config.toml
encoder_arch = "ecapa_tdnn"
model = "contrastive audio-text model"
dataset = "synthesized solo parts of chorales (CocoChorales)"
train_examples = 39062
gain_aug_db = 6
noise_aug = 0.01
time_shift_ms = 50
n_mels = 64
hop_length = 160
input = "log_mel"
spec_augment = true
win_length = 512
tokenizer = "word"
vocab_size = 56
loss = "sigmoid"
embed_dim = 256
encoder_norm = "batchnorm"
encoder_activation = "relu"
encoder_depths = [12]
encoder_kernel_size = 3
encoder_stem = "single"
encoder_widths = [320]
text_encoder_causal = false
text_encoder_width = 192
text_encoder_layers = 8
text_encoder_norm = "layernorm"
text_encoder_norm_position = "post"
text_encoder_activation = "gelu"
text_encoder_mlp_ratio = 4
text_encoder_head_dim = 16
text_encoder_fused_qkv = false
text_encoder_bias = "all"
text_encoder_qk_norm = false
text_encoder_parallel_block = false
text_encoder_inner_norm = false
text_encoder_positions = "rope"
init = "orthogonal"
residual_init = "none"
optimizer = "muon"
muon_scale = "original"
lr = 0.012
momentum = 0.95
nesterov = true
orthogonalizer = "newton_schulz_5"
adamw_lr_other_params = 0.0017
grad_clip = 5.0
steps = 3700
batch_size = 128
epochs = 12.1
lr_schedule = "linear"
final_lr_fraction = 0.01
warmup_steps = 740
weight_decay = 0.2
adamw_weight_decay_other_params = 0
Rows from block 8 of the audio encoder of a small contrastive audio-text model, named by matrix and row number. Each number is 200 + 20 x the weight over its row's rms, rounded and kept within 0 to 999. All counts start at 0. After the name is the row's rms in percent of the matrix's.
After each channel's rows are labels from the 100 clips, of 14976, where the channel reaches its highest value: "strongest on" is what is common among them. Only what is clearly more common there than usual is listed. The data: synthesized solo parts of chorales (CocoChorales). In brackets: how many of the 100, against the usual share in percent.
# c30: last pointwise conv (encoder.blocks.8.c3.0.weight, 320x320x1), inputs 0-319

c30.244,095,171,177,213,173,182,168,201,267,204,201,168,214,191,194,197,190,163,180,197,214,191,166,200,224,186,207,186,235,246,208,185,204,239,202,210,191,200,215,219,189,194,209,195,212,206,191,249,216,183,205,185,201,212,241,232,201,170,190,202,220,179,207,201,210,188,179,227,188,194,236,199,189,200,188,165,190,179,217,236,182,217,169,215,184,188,179,216,183,198,212,194,193,184,188,208,197,212,216,200,217,225,194,224,217,181,209,192,198,213,202,179,202,196,191,216,190,220,195,190,203,212,184,255,242,201,225,209,186,194,194,196,211,211,235,208,237,203,204,214,236,195,195,196,209,192,161,191,175,189,188,204,205,179,180,200,180,195,203,229,206,169,184,223,214,160,187,198,195,187,175,196,179,189,184,202,187,202,224,193,197,212,215,198,212,203,179,210,204,229,204,200,189,205,208,198,191,164,179,198,173,187,200,193,196,197,201,227,179,199,182,185,166,191,199,161,222,182,194,204,224,198,226,198,195,208,183,188,219,237,212,193,194,206,193,217,218,201,171,196,192,174,177,239,192,147,201,193,208,244,196,179,182,209,173,189,224,220,200,205,157,228,174,196,183,203,206,190,177,246,213,211,219,191,236,172,213,178,173,237,209,200,184,195,235,192,256,183,206,197,194,190,192,241,184,199,208,236,186,184,204,173,211,193,180,179,200,222,182,202,283,204,214,196,202,233,234,258,193,231,199
strongest on: note C#5 (71 vs 10)

c30.220,110,222,188,212,192,213,268,205,178,187,195,239,215,182,184,205,189,211,159,213,195,240,169,233,209,305,213,167,213,183,193,226,210,202,213,180,245,162,183,213,193,185,224,187,224,213,205,192,179,177,191,189,204,185,191,189,194,170,217,201,161,230,230,209,209,161,194,191,223,208,212,228,207,207,206,208,207,211,211,167,202,214,192,238,213,212,183,188,176,203,212,238,198,211,222,225,180,242,188,184,214,225,234,192,209,185,186,233,210,196,170,192,213,196,202,203,206,193,191,181,215,236,186,196,203,190,185,201,236,224,189,203,217,183,223,155,206,188,187,208,217,199,195,205,184,213,174,181,195,219,212,184,207,188,210,209,188,186,203,208,205,207,202,202,172,202,141,207,181,230,193,188,223,216,232,189,197,209,195,206,205,211,209,255,202,161,212,188,204,216,211,208,209,164,168,224,207,209,204,180,191,225,240,192,141,178,175,235,187,186,191,163,211,225,195,224,241,203,216,253,229,202,180,211,227,180,186,179,183,225,192,200,189,198,177,178,231,189,185,198,206,199,187,192,196,204,223,203,204,168,207,214,188,206,223,199,206,194,193,206,192,204,186,203,185,184,221,197,177,214,180,219,206,217,187,220,196,191,196,211,195,228,202,215,204,220,171,192,191,189,188,177,173,188,228,200,203,182,214,187,216,187,219,190,194,204,157,205,206,205,224,211,185,197,197,206,205,233,179,195,193
strongest on: note G5 (50 vs 6.2); note B4 (44 vs 9.4); note F5 (32 vs 8.2); note D#5 (31 vs 8.8)

c30.280,111,171,172,239,203,178,214,183,205,217,195,182,191,186,198,197,193,244,234,180,216,196,226,175,178,187,203,205,167,159,235,167,152,261,174,170,211,203,265,212,215,247,205,169,206,156,126,222,203,236,146,217,193,222,212,151,232,163,214,197,173,186,177,203,231,189,172,227,211,168,177,171,178,186,264,195,209,210,227,202,210,215,218,209,179,201,215,171,184,201,225,193,223,213,176,188,255,209,216,192,211,212,195,184,188,231,193,186,217,224,188,189,201,196,180,188,219,195,217,179,203,174,171,176,173,197,215,186,185,192,166,184,242,204,220,191,200,192,239,213,166,185,189,217,213,191,185,196,187,195,202,182,199,194,163,206,212,202,190,158,195,215,224,226,211,196,177,177,214,203,202,191,183,180,198,190,199,210,208,193,193,194,206,193,173,204,178,203,177,204,215,192,237,199,212,213,197,224,244,195,213,163,193,225,217,234,209,212,183,184,200,199,190,167,193,201,228,192,202,194,191,218,176,204,181,171,213,188,173,182,205,171,212,218,206,204,196,190,189,217,220,206,206,203,198,190,189,192,210,186,191,207,193,180,203,218,198,222,193,209,172,177,174,198,201,196,220,207,196,216,208,191,214,200,209,200,185,181,191,205,181,208,193,219,199,214,202,207,209,154,218,174,203,196,188,201,199,207,190,190,192,181,188,198,202,200,206,193,189,186,190,193,200,216,156,196,185,190,174,182,191
strongest on: note D4 (76 vs 12.7); viola (36 vs 8.5); note E4 (34 vs 8.6)

c30.104,103,192,210,221,222,240,184,217,174,218,184,223,168,205,192,195,179,200,211,190,204,207,240,204,164,182,204,209,240,186,203,216,215,215,215,199,234,178,237,205,180,235,194,202,183,187,202,204,213,205,211,204,225,220,215,201,184,224,179,193,195,193,167,203,211,190,222,214,212,204,198,217,192,203,169,224,181,194,213,170,177,168,191,200,176,173,176,187,165,215,189,211,184,172,220,263,194,214,200,186,196,198,176,203,215,171,175,196,215,163,227,201,242,179,158,183,167,198,191,193,216,202,175,218,177,186,194,250,211,194,228,254,208,184,201,239,200,216,186,171,181,211,172,224,185,201,219,210,221,201,198,194,204,202,219,207,206,193,203,169,233,165,207,192,204,228,182,221,215,251,210,189,199,200,207,222,236,212,223,221,215,198,203,198,192,206,181,179,206,196,213,200,213,190,159,195,226,203,198,207,160,183,188,201,171,158,180,201,198,241,211,181,172,188,197,209,216,199,210,244,203,186,188,215,178,192,169,225,195,177,207,209,181,206,209,197,205,196,219,181,182,189,190,223,193,210,193,163,232,201,207,205,181,178,183,215,216,201,213,238,170,195,170,237,238,229,191,212,199,219,184,160,209,200,210,258,201,195,190,219,203,218,212,200,180,188,183,205,199,194,240,201,160,189,241,209,221,225,210,222,197,207,240,196,211,185,221,181,218,187,173,185,231,195,220,192,169,214,226,204,190
strongest on: note A3 (88 vs 8.6); note C4 (44 vs 10.9); tuba (40 vs 8.7); note B3 (39 vs 9.4)

c30.43,090,202,189,174,205,147,166,190,232,175,176,209,197,174,204,225,210,199,186,158,194,210,233,207,228,227,227,152,180,206,227,218,200,195,219,201,189,201,182,211,189,211,196,227,195,188,234,172,200,213,220,231,202,211,215,219,218,196,200,223,185,204,207,196,210,203,220,196,178,226,200,206,240,150,184,202,208,188,190,209,197,219,177,218,206,201,196,199,192,193,195,159,188,218,182,187,223,192,216,183,164,206,179,203,160,216,197,220,203,169,163,200,170,189,192,158,193,227,198,192,216,230,177,244,197,171,198,191,200,223,233,191,209,203,190,210,197,175,220,213,205,205,211,153,226,214,215,206,192,184,183,193,187,185,230,200,162,191,196,205,169,186,167,181,199,215,195,161,224,209,204,243,199,172,202,224,196,209,193,204,174,205,250,213,217,215,166,202,220,176,212,184,216,196,193,178,228,175,184,148,194,178,209,192,203,189,210,179,211,203,213,188,210,185,195,204,214,227,208,214,196,191,216,175,155,202,206,222,196,172,159,166,186,184,207,174,174,228,173,194,153,161,198,191,197,243,189,196,180,176,207,171,182,186,188,224,182,209,214,165,175,164,210,212,155,204,211,194,192,161,184,166,167,214,192,178,217,174,220,198,213,193,176,203,173,208,186,209,190,201,222,178,211,209,179,198,174,168,196,196,196,216,177,176,210,192,189,234,204,186,184,178,218,194,197,184,207,170,200,194,201
strongest on: cello (60 vs 10); note B2 (27 vs 0.7); note C4 (27 vs 10.9); note F#3 (26 vs 5)

c30.267,083,192,188,212,204,206,210,172,213,257,171,163,181,171,198,145,212,215,174,205,241,177,211,209,217,204,213,190,214,208,207,222,175,222,199,233,199,180,207,209,175,156,238,205,201,183,182,215,234,170,178,162,195,231,192,208,198,165,187,156,167,200,221,166,194,204,191,210,168,209,193,200,207,217,207,193,238,187,197,234,163,220,215,187,197,221,210,260,188,184,209,185,193,150,159,193,181,193,179,175,186,213,195,178,209,197,197,205,192,176,187,186,215,178,207,211,167,206,187,194,230,215,158,224,225,222,188,200,215,198,182,207,184,222,212,203,214,198,218,215,231,212,165,177,204,164,206,175,176,205,189,184,211,177,207,174,221,184,161,220,202,216,204,204,178,194,181,196,152,178,203,210,186,228,194,209,186,182,213,191,208,230,203,178,213,209,203,223,199,235,228,203,201,220,213,170,190,212,213,183,191,200,212,243,198,199,202,213,201,184,209,221,194,205,183,177,213,177,191,218,182,186,191,201,183,214,167,236,181,213,212,192,198,204,219,216,200,202,178,211,170,191,203,175,214,224,210,236,194,231,157,214,223,207,177,208,225,233,186,164,195,228,186,178,197,219,199,209,209,200,202,226,214,203,194,216,215,184,204,220,187,220,209,183,226,184,196,189,207,202,191,199,217,224,179,195,215,219,198,194,177,191,235,194,172,191,182,232,222,243,177,211,212,171,217,174,244,175,179,173,205
strongest on: note C#5 (50 vs 10); note C#4 (40 vs 11.9)

c30.12,098,207,200,198,192,195,232,207,183,181,230,203,224,194,170,286,207,264,207,199,192,204,223,228,187,171,217,208,220,206,187,204,195,175,174,179,155,199,175,242,214,236,180,178,192,190,182,224,189,207,214,221,193,224,210,221,141,210,207,257,193,213,222,203,227,190,218,159,188,180,158,148,240,169,220,219,178,180,200,224,178,187,201,196,213,184,206,208,211,162,208,166,199,193,201,205,172,184,174,222,193,227,178,210,206,194,160,215,231,182,213,184,216,190,172,171,182,180,205,186,189,188,188,237,189,219,209,202,186,188,190,176,159,218,191,212,195,229,178,190,205,191,221,155,191,156,235,216,158,205,206,188,189,217,181,189,199,194,198,209,165,188,189,205,207,208,188,192,201,216,174,181,183,173,220,188,181,202,192,223,192,223,199,219,183,171,202,193,181,167,200,199,211,204,193,215,209,222,221,204,208,196,181,211,167,179,201,228,192,189,184,197,155,186,207,213,189,221,189,184,197,199,209,193,208,190,196,195,181,211,209,187,184,209,218,233,195,209,188,181,172,180,228,214,194,233,223,184,191,208,182,189,193,191,201,196,200,204,211,212,216,194,181,230,200,192,178,211,193,211,162,164,216,189,173,188,184,161,192,162,192,209,202,217,208,209,208,222,203,189,205,197,210,202,195,192,209,191,215,186,230,192,196,187,186,192,207,223,202,184,191,218,196,201,172,155,177,214,177,150,193
strongest on: cello (84 vs 10); note F#3 (32 vs 5); note F3 (28 vs 3.8); note C#3 (25 vs 1.4)

c30.177,098,155,189,220,191,195,174,151,191,226,237,197,186,173,180,190,157,245,168,168,179,191,213,228,169,176,170,190,217,220,184,203,183,229,185,171,194,165,218,191,203,158,221,185,173,199,214,189,230,195,176,172,230,194,157,179,221,217,206,194,235,203,162,204,239,229,216,172,181,206,183,215,201,187,221,235,191,165,194,142,224,219,210,214,191,208,181,190,200,193,175,175,211,163,206,194,171,164,180,193,221,201,187,184,223,199,170,195,204,186,193,225,223,193,190,176,212,190,189,183,170,196,203,174,243,178,191,189,199,208,199,226,199,201,197,194,207,215,214,227,204,199,196,202,189,201,187,195,187,228,213,236,207,203,199,203,208,188,179,215,187,185,207,192,146,224,222,200,186,184,183,172,215,194,175,187,210,221,184,192,174,206,212,170,223,169,191,176,200,221,198,198,186,221,165,179,179,233,207,180,209,176,189,191,193,221,211,188,166,234,222,186,190,219,192,200,197,225,203,178,176,186,210,215,202,184,208,185,222,179,189,198,208,205,220,209,169,208,188,231,214,228,180,209,207,188,188,209,209,177,193,221,181,159,161,182,196,213,217,200,183,178,197,196,198,160,191,196,200,171,180,226,163,229,190,212,201,170,195,196,194,225,185,219,231,236,219,166,185,197,217,215,183,225,187,212,189,176,214,200,220,184,200,185,197,188,178,174,189,193,214,201,167,190,201,211,197,189,166,163,184
strongest on: cello (97 vs 10); note C4 (85 vs 10.9); note A#3 (38 vs 10.1); note G3 (33 vs 6.2)

c30.98,092,224,204,199,204,200,218,214,221,183,207,182,211,200,194,194,213,216,213,179,181,193,196,202,226,199,194,208,200,195,228,186,192,208,200,221,216,200,195,216,205,165,180,197,214,203,211,206,210,203,191,192,190,181,215,215,187,197,208,195,193,213,195,242,230,185,181,203,187,199,178,191,198,218,208,208,203,219,192,175,218,166,204,179,247,219,209,217,203,167,254,227,224,213,200,173,198,170,213,175,241,209,198,183,195,176,209,175,201,191,175,206,204,194,187,196,182,182,217,198,224,185,192,181,180,199,216,201,221,194,223,192,204,189,186,209,183,193,194,188,235,173,156,203,182,220,205,243,180,225,240,172,227,179,179,186,244,187,242,184,194,197,182,237,214,213,170,167,182,217,204,201,202,198,194,180,168,172,193,213,206,208,209,179,188,183,165,185,184,211,209,253,175,204,203,162,204,200,192,211,227,196,235,251,226,196,189,217,220,171,218,202,175,223,184,215,181,198,167,191,244,204,177,208,227,208,203,232,177,231,261,224,185,212,239,168,184,221,157,201,224,185,199,187,212,179,199,215,243,218,218,198,208,170,176,195,228,221,170,189,174,212,230,188,210,193,190,201,176,188,223,176,194,180,191,192,227,235,178,163,223,204,200,207,212,218,216,228,203,199,221,188,212,226,242,189,249,200,185,231,179,188,202,198,180,195,203,233,214,208,203,213,186,165,205,195,178,170,242,218,202
strongest on: note D4 (50 vs 12.7); note A#4 (39 vs 10.7)

c30.63,089,217,226,190,215,201,244,201,187,198,186,208,219,198,190,224,198,172,185,175,216,198,241,216,171,208,192,183,209,173,191,261,230,200,179,194,247,203,253,175,180,208,163,184,191,165,219,229,211,166,229,214,207,164,193,210,241,186,209,215,153,197,212,197,220,186,218,177,172,211,234,192,242,165,187,195,218,199,188,201,184,226,179,202,180,217,207,168,203,196,201,209,212,200,218,199,205,197,183,160,202,204,190,210,191,193,204,209,207,214,222,181,200,198,212,204,194,175,202,193,211,207,174,211,168,204,178,211,178,188,185,188,195,209,242,204,170,193,188,191,222,211,204,203,172,200,183,235,159,205,198,203,200,211,174,196,167,208,200,191,220,192,205,199,219,208,251,216,187,182,170,207,184,228,164,189,215,199,209,195,221,219,203,191,186,217,229,215,195,208,187,224,206,172,165,214,193,236,182,230,222,181,194,239,246,205,198,178,230,188,216,175,208,205,211,224,236,201,176,204,237,211,181,206,171,195,219,250,210,195,217,204,212,209,207,214,181,172,210,223,210,210,209,199,202,175,202,218,183,199,193,190,167,200,179,183,191,226,203,214,230,196,205,191,211,208,196,169,189,216,197,216,228,170,180,218,184,182,178,209,213,158,193,192,207,230,232,192,200,186,167,212,172,206,188,220,194,227,203,235,203,200,206,160,212,190,229,223,174,211,183,178,210,230,166,214,232,181,162,229,179
strongest on: note D4 (74 vs 12.7); note B3 (31 vs 9.4)

c30.21,117,156,201,208,212,204,179,190,195,187,204,237,252,208,202,205,205,296,224,214,193,166,279,112,211,226,223,190,224,188,226,176,187,206,166,179,188,207,181,138,216,205,237,245,214,187,164,215,207,234,178,201,209,167,227,240,318,188,173,214,246,228,196,187,218,240,137,237,190,193,208,177,173,234,154,229,186,210,155,191,108,198,203,214,185,190,217,193,212,197,183,197,209,218,212,215,199,197,198,214,198,204,228,201,210,186,194,209,189,202,189,211,204,211,204,200,201,187,195,206,205,204,215,203,183,218,207,210,190,211,176,224,208,179,190,198,215,190,205,202,199,204,215,206,186,186,208,193,214,220,198,216,230,186,184,208,216,204,185,197,231,179,200,195,205,214,193,192,203,211,201,218,193,198,216,207,203,189,216,232,205,201,210,191,190,190,207,186,185,205,189,196,216,186,180,203,191,205,204,213,209,189,207,185,192,207,192,199,185,222,185,188,197,204,215,200,193,197,195,227,239,218,187,203,220,201,199,232,197,190,194,206,206,203,194,219,205,184,208,193,218,172,208,200,223,197,197,201,197,226,195,189,218,195,186,185,190,201,193,212,195,196,189,207,204,207,202,224,194,195,193,187,192,196,180,195,203,198,211,204,219,229,206,201,206,196,201,202,205,208,203,196,211,204,183,197,208,207,207,198,194,191,205,202,212,209,197,211,201,203,197,219,211,207,204,209,207,205,196,201,211
strongest on: cello (37 vs 10)

c30.148,112,172,227,200,166,197,258,217,214,232,232,165,197,196,206,210,200,231,205,192,239,210,203,208,191,311,220,196,208,222,198,231,181,184,197,207,135,195,199,211,196,192,178,157,194,196,193,264,214,190,203,173,212,162,205,226,176,189,217,175,197,231,201,206,184,202,215,196,205,212,201,181,232,198,195,198,168,179,203,224,202,233,182,162,178,193,173,206,190,216,195,242,183,237,193,219,206,180,187,192,213,217,200,190,194,205,210,196,220,166,200,188,200,223,225,198,176,169,179,196,201,238,191,234,212,228,211,195,215,221,192,210,185,199,185,227,248,190,166,203,200,184,170,184,238,212,174,184,186,183,192,202,212,180,219,212,191,167,194,196,207,220,208,186,202,210,200,193,199,228,199,192,191,239,196,208,164,220,173,165,217,230,205,203,200,193,203,215,192,195,227,223,205,173,191,201,200,200,184,201,210,228,216,210,241,177,198,174,178,234,179,169,180,201,207,219,204,218,189,242,226,196,202,222,183,189,204,217,201,246,211,194,164,198,167,166,170,220,169,191,202,171,204,197,201,210,184,194,211,217,203,187,176,211,211,189,196,189,210,211,206,198,199,183,178,185,198,194,183,198,229,196,206,181,186,224,221,177,202,224,186,205,169,190,192,179,207,177,197,144,191,205,215,190,200,207,204,202,199,214,207,213,212,196,192,186,186,214,184,195,212,200,189,200,196,212,226,189,214,195,182
strongest on: note G5 (80 vs 6.2); note F5 (50 vs 8.2); note E5 (40 vs 7.7); note F#5 (30 vs 7)

c30.81,108,214,244,198,197,190,202,243,223,201,219,250,212,214,215,200,227,187,222,187,200,228,197,165,185,182,210,184,207,198,195,174,234,161,151,202,210,234,215,205,269,155,263,273,240,187,213,198,221,237,204,187,200,167,214,187,216,208,210,211,160,247,222,180,181,198,153,149,146,214,263,183,226,191,205,260,220,215,178,192,185,223,208,233,221,158,225,218,171,176,195,207,180,210,202,247,203,214,192,191,198,199,204,186,234,213,202,194,177,205,200,173,206,218,185,185,193,198,213,220,189,236,191,214,221,227,213,188,214,210,179,188,199,174,198,206,204,193,185,191,217,208,203,213,194,196,161,211,229,229,178,208,224,187,195,207,189,218,189,195,193,198,200,249,182,181,211,182,199,214,213,206,188,183,198,197,216,195,205,203,221,207,181,199,224,199,201,188,208,226,166,193,176,196,186,193,204,200,218,203,173,206,197,218,194,209,194,198,211,201,179,239,200,177,215,179,231,200,186,189,191,206,219,207,215,190,222,195,197,191,215,196,208,203,193,210,198,236,190,208,210,205,197,213,188,185,200,211,216,196,174,196,179,168,191,180,202,210,200,176,175,221,202,180,187,208,205,241,186,194,207,208,199,187,196,203,194,209,197,193,195,220,184,201,183,194,194,163,201,182,192,215,198,204,181,178,213,182,198,199,211,229,191,194,199,202,174,197,171,209,195,195,173,215,175,180,219,183,166,185,193
strongest on: cello (41 vs 10); note E3 (34 vs 2.8); note A3 (33 vs 8.6); note D5 (27 vs 8.1)

c30.82,091,202,194,192,202,198,194,193,193,242,185,199,246,202,194,216,204,235,188,186,192,187,221,194,208,207,194,197,232,169,209,239,207,211,215,156,222,191,214,195,209,183,218,213,115,225,199,173,208,208,197,205,240,184,220,203,213,189,183,206,221,200,204,186,217,163,200,174,190,206,220,183,209,157,211,227,190,195,220,226,228,182,180,170,195,192,173,194,191,180,207,195,213,203,226,209,201,168,168,204,166,216,176,195,202,184,216,239,200,168,193,201,212,173,202,193,178,189,186,165,176,192,204,210,191,191,206,189,203,228,211,203,213,176,218,230,211,177,194,182,185,172,222,187,212,188,157,230,199,186,210,194,190,180,194,214,173,228,248,209,211,200,228,163,212,223,197,150,170,198,195,186,193,172,198,195,192,204,180,210,176,209,179,215,226,167,186,202,158,210,189,172,187,214,195,211,198,175,199,182,180,198,174,188,217,196,228,200,167,210,211,186,183,198,195,178,213,201,205,188,230,169,184,165,197,220,181,193,163,189,191,211,199,185,187,185,203,238,230,208,220,212,205,190,214,218,203,184,205,194,193,209,167,189,168,192,189,183,175,189,190,181,182,217,194,235,203,213,162,148,182,198,171,185,180,183,219,207,224,186,158,214,206,167,192,168,187,204,188,212,165,195,243,173,146,206,224,205,210,210,183,190,165,184,200,203,203,196,234,177,178,178,173,186,198,163,202,190,231,193,205
strongest on: cello (60 vs 10); note C#3 (49 vs 1.4); note G#3 (43 vs 8); note F#3 (36 vs 5)

c30.3,090,181,201,247,189,191,186,170,213,184,207,188,181,172,182,179,159,187,185,196,211,193,200,189,206,163,201,203,205,240,198,216,170,207,179,207,202,177,188,203,183,262,230,213,209,206,175,238,176,200,195,199,187,189,238,215,186,190,194,196,196,208,187,210,209,185,195,204,205,215,224,200,181,172,193,174,156,202,218,233,179,227,190,195,198,236,184,234,187,212,193,184,205,204,164,181,197,191,188,183,214,204,222,239,211,238,212,207,203,176,183,206,195,179,205,215,211,180,164,202,191,196,194,245,235,217,198,200,191,192,189,204,205,199,221,210,237,191,225,191,204,226,194,213,224,193,168,213,191,192,200,219,204,194,235,196,173,193,196,214,187,159,211,206,221,197,175,194,200,163,183,168,158,205,208,167,204,238,187,229,211,184,193,204,191,187,188,204,212,159,184,206,216,201,189,190,212,163,161,205,167,192,168,195,196,192,201,203,188,172,174,215,173,177,232,196,194,194,235,204,193,208,202,184,200,205,172,225,202,219,210,217,209,195,202,221,210,209,208,205,181,200,218,207,179,194,209,210,200,245,190,188,192,191,192,195,189,189,201,175,232,222,189,208,206,195,159,217,192,203,188,191,181,182,254,203,209,193,155,246,196,186,184,188,220,210,204,205,184,213,219,184,189,249,179,232,196,238,211,181,214,197,199,198,210,196,211,217,216,233,316,204,213,191,201,174,207,189,218,205,196
strongest on: note C#5 (69 vs 10)

c30.165,107,197,192,206,225,160,260,168,164,201,204,193,198,169,235,240,211,217,230,182,180,189,173,248,252,245,205,226,205,225,197,229,201,225,227,221,209,229,162,219,179,218,219,179,188,168,194,179,218,175,216,189,184,198,227,221,224,186,196,221,160,191,191,203,205,182,209,266,186,203,196,201,220,255,202,195,231,249,205,195,224,190,227,215,189,183,186,229,200,193,168,179,204,191,194,196,209,191,200,211,184,179,199,185,182,220,176,219,186,198,199,201,240,216,200,193,200,187,195,179,211,184,189,211,193,204,207,197,228,178,217,220,222,197,207,203,200,201,161,200,182,197,182,207,197,219,199,211,210,192,227,190,232,198,213,222,177,212,217,195,218,239,179,181,210,215,191,219,188,247,204,184,224,217,197,181,183,174,241,205,209,228,198,223,196,172,208,184,215,210,228,215,224,202,199,190,190,197,199,250,187,168,227,199,172,168,209,178,172,225,193,208,162,217,207,212,200,179,201,228,206,190,155,178,181,171,178,173,214,236,195,201,184,204,205,194,218,212,216,175,193,215,192,221,201,204,214,196,199,204,222,173,192,178,195,167,186,200,204,205,186,201,190,210,207,209,176,191,176,214,203,213,163,192,188,247,212,204,195,217,210,200,185,195,192,235,211,194,173,203,205,210,219,221,227,179,199,183,201,196,214,220,234,188,173,204,184,198,169,207,219,201,186,196,198,226,205,241,241,181,192
strongest on: note G5 (43 vs 6.2); note F5 (28 vs 8.2); note A3 (25 vs 8.6)

c30.200,097,186,203,222,176,226,227,203,215,180,194,161,264,176,233,192,167,244,198,189,189,165,190,229,239,212,227,229,183,168,222,220,165,213,220,250,228,210,246,166,209,177,166,174,216,215,222,186,186,207,176,189,239,192,164,210,211,216,191,257,191,191,183,191,230,154,193,192,183,190,196,184,167,184,182,196,189,157,202,213,258,195,219,206,182,178,201,171,196,212,180,210,188,193,221,198,193,201,212,221,199,198,187,189,216,207,162,195,207,229,219,233,185,199,210,213,192,229,202,204,216,249,195,230,208,203,203,209,228,201,186,195,201,215,192,191,200,170,194,173,185,203,205,228,182,220,210,199,209,209,196,156,209,219,183,191,182,189,173,190,211,210,208,193,193,211,188,213,201,189,188,200,183,211,178,196,196,200,163,170,186,217,184,178,218,187,204,196,198,225,180,189,160,199,200,205,202,193,215,217,186,214,218,195,190,191,205,168,189,205,185,179,178,198,193,193,163,168,186,187,169,202,172,201,191,237,184,160,192,215,190,181,188,197,156,154,217,181,191,230,199,197,202,194,211,177,191,202,220,223,222,193,192,209,173,226,181,209,169,181,206,223,230,202,209,182,181,185,203,166,203,208,183,196,193,176,173,224,221,196,207,183,172,228,184,169,172,220,181,196,204,212,192,208,217,176,204,191,181,202,199,184,216,215,165,182,180,191,168,194,181,200,189,184,187,171,191,228,178,208,216
strongest on: note G5 (98 vs 6.2); trumpet (66 vs 8.3); note A5 (41 vs 2.1); instrument: violin (34 vs 13.9)

c30.134,118,162,202,234,205,217,215,159,248,198,177,219,207,219,232,155,231,155,206,181,176,188,171,192,188,202,176,198,221,146,222,172,205,161,165,150,210,242,168,230,200,196,239,197,211,208,193,189,238,167,177,210,164,171,175,206,208,200,200,194,222,144,222,163,208,162,155,198,172,197,188,208,194,195,182,199,207,202,182,207,195,189,187,191,204,171,198,206,171,208,218,192,179,200,164,235,233,220,196,150,185,242,216,186,175,185,221,219,222,179,176,168,212,175,205,198,222,194,175,185,209,192,218,202,221,219,182,177,188,185,198,213,178,173,202,198,222,202,203,210,237,219,210,193,191,198,213,211,218,200,219,210,207,213,199,215,229,195,226,186,167,166,230,176,199,193,209,200,205,209,198,191,213,229,221,206,194,207,219,204,212,212,197,188,195,186,187,199,189,209,179,204,198,182,212,179,193,191,163,201,173,194,181,202,190,175,196,206,193,202,182,167,190,213,183,203,191,196,198,207,185,193,189,217,176,208,189,185,168,194,198,217,192,192,180,197,199,165,207,196,197,174,227,191,233,210,226,194,186,206,218,166,198,190,225,198,209,171,199,168,194,202,206,190,160,205,215,221,195,236,217,185,203,183,204,183,179,202,217,209,180,199,200,193,223,194,212,168,206,190,187,219,193,234,217,203,202,222,174,202,176,205,218,198,235,196,137,169,172,193,265,203,197,200,215,208,203,206,199,190,194
strongest on: note C#5 (65 vs 10); note C#4 (33 vs 11.9)

c30.124,101,167,232,240,174,182,286,163,186,230,204,180,209,201,249,201,221,202,208,212,221,270,258,220,214,232,189,207,200,197,149,234,200,205,168,194,192,214,246,199,175,189,183,164,202,210,230,193,193,181,211,217,189,170,185,174,198,230,174,261,214,191,209,247,206,196,187,196,198,206,207,184,206,202,192,216,212,197,227,186,201,187,185,187,184,159,201,172,188,182,209,189,218,229,190,200,176,200,189,198,213,205,200,175,220,188,187,184,189,155,253,185,184,187,196,220,184,196,186,242,181,225,179,205,195,201,168,221,204,218,172,191,182,200,210,192,211,218,210,189,219,213,169,194,192,209,197,216,189,185,236,230,205,188,167,243,198,193,208,166,198,188,217,218,204,212,221,209,210,175,191,194,206,186,193,158,204,179,200,197,217,202,221,204,218,206,204,203,195,202,202,212,190,157,212,193,199,207,234,186,202,217,199,210,218,204,208,222,217,195,179,179,214,213,184,223,161,221,185,222,219,199,206,179,203,200,186,190,203,195,223,204,231,186,222,210,156,210,203,231,235,197,175,220,177,191,189,191,228,206,196,195,185,194,181,193,183,196,188,180,193,206,218,206,202,210,205,196,191,196,239,212,212,204,192,191,211,189,191,208,170,190,218,184,226,215,205,186,213,191,190,185,196,217,184,208,227,176,207,197,195,200,178,184,205,239,161,179,211,209,221,200,181,211,210,176,172,176,187,238,172
strongest on: note D4 (72 vs 12.7)

c30.215,094,234,238,174,222,202,184,238,213,196,218,198,224,210,231,189,169,175,210,216,216,185,184,162,173,201,197,163,197,196,218,190,165,228,199,184,219,226,201,227,196,209,188,188,182,243,212,183,195,177,217,225,216,205,155,223,220,176,189,208,196,210,177,208,217,208,239,241,192,172,163,193,204,238,233,214,216,207,183,202,228,156,185,207,195,240,208,186,181,220,205,216,158,204,187,209,187,167,200,220,205,208,200,210,176,209,174,212,208,208,172,180,185,213,206,213,219,236,197,192,183,191,162,215,201,213,169,190,185,180,219,224,212,202,187,215,209,217,232,159,204,177,212,192,240,211,231,198,184,229,181,164,227,202,159,193,224,194,217,232,223,182,184,187,195,220,205,235,188,233,233,169,199,190,201,211,229,167,238,188,176,197,186,171,228,207,178,174,195,198,180,192,225,200,200,212,189,235,191,183,193,185,233,193,208,230,183,204,194,216,191,190,208,194,168,221,183,205,197,223,177,206,195,227,193,215,180,180,183,187,192,201,178,212,193,177,187,194,167,199,192,211,198,167,188,199,197,209,188,196,184,199,240,233,179,210,194,188,187,194,183,192,174,214,181,223,182,187,203,201,198,169,253,173,164,205,182,239,231,179,183,216,200,210,218,193,201,215,198,197,218,224,213,220,220,220,205,193,203,179,192,164,216,209,194,203,201,181,201,198,171,198,196,181,224,228,202,222,176,154,180
strongest on: note A3 (43 vs 8.6); note A4 (32 vs 9)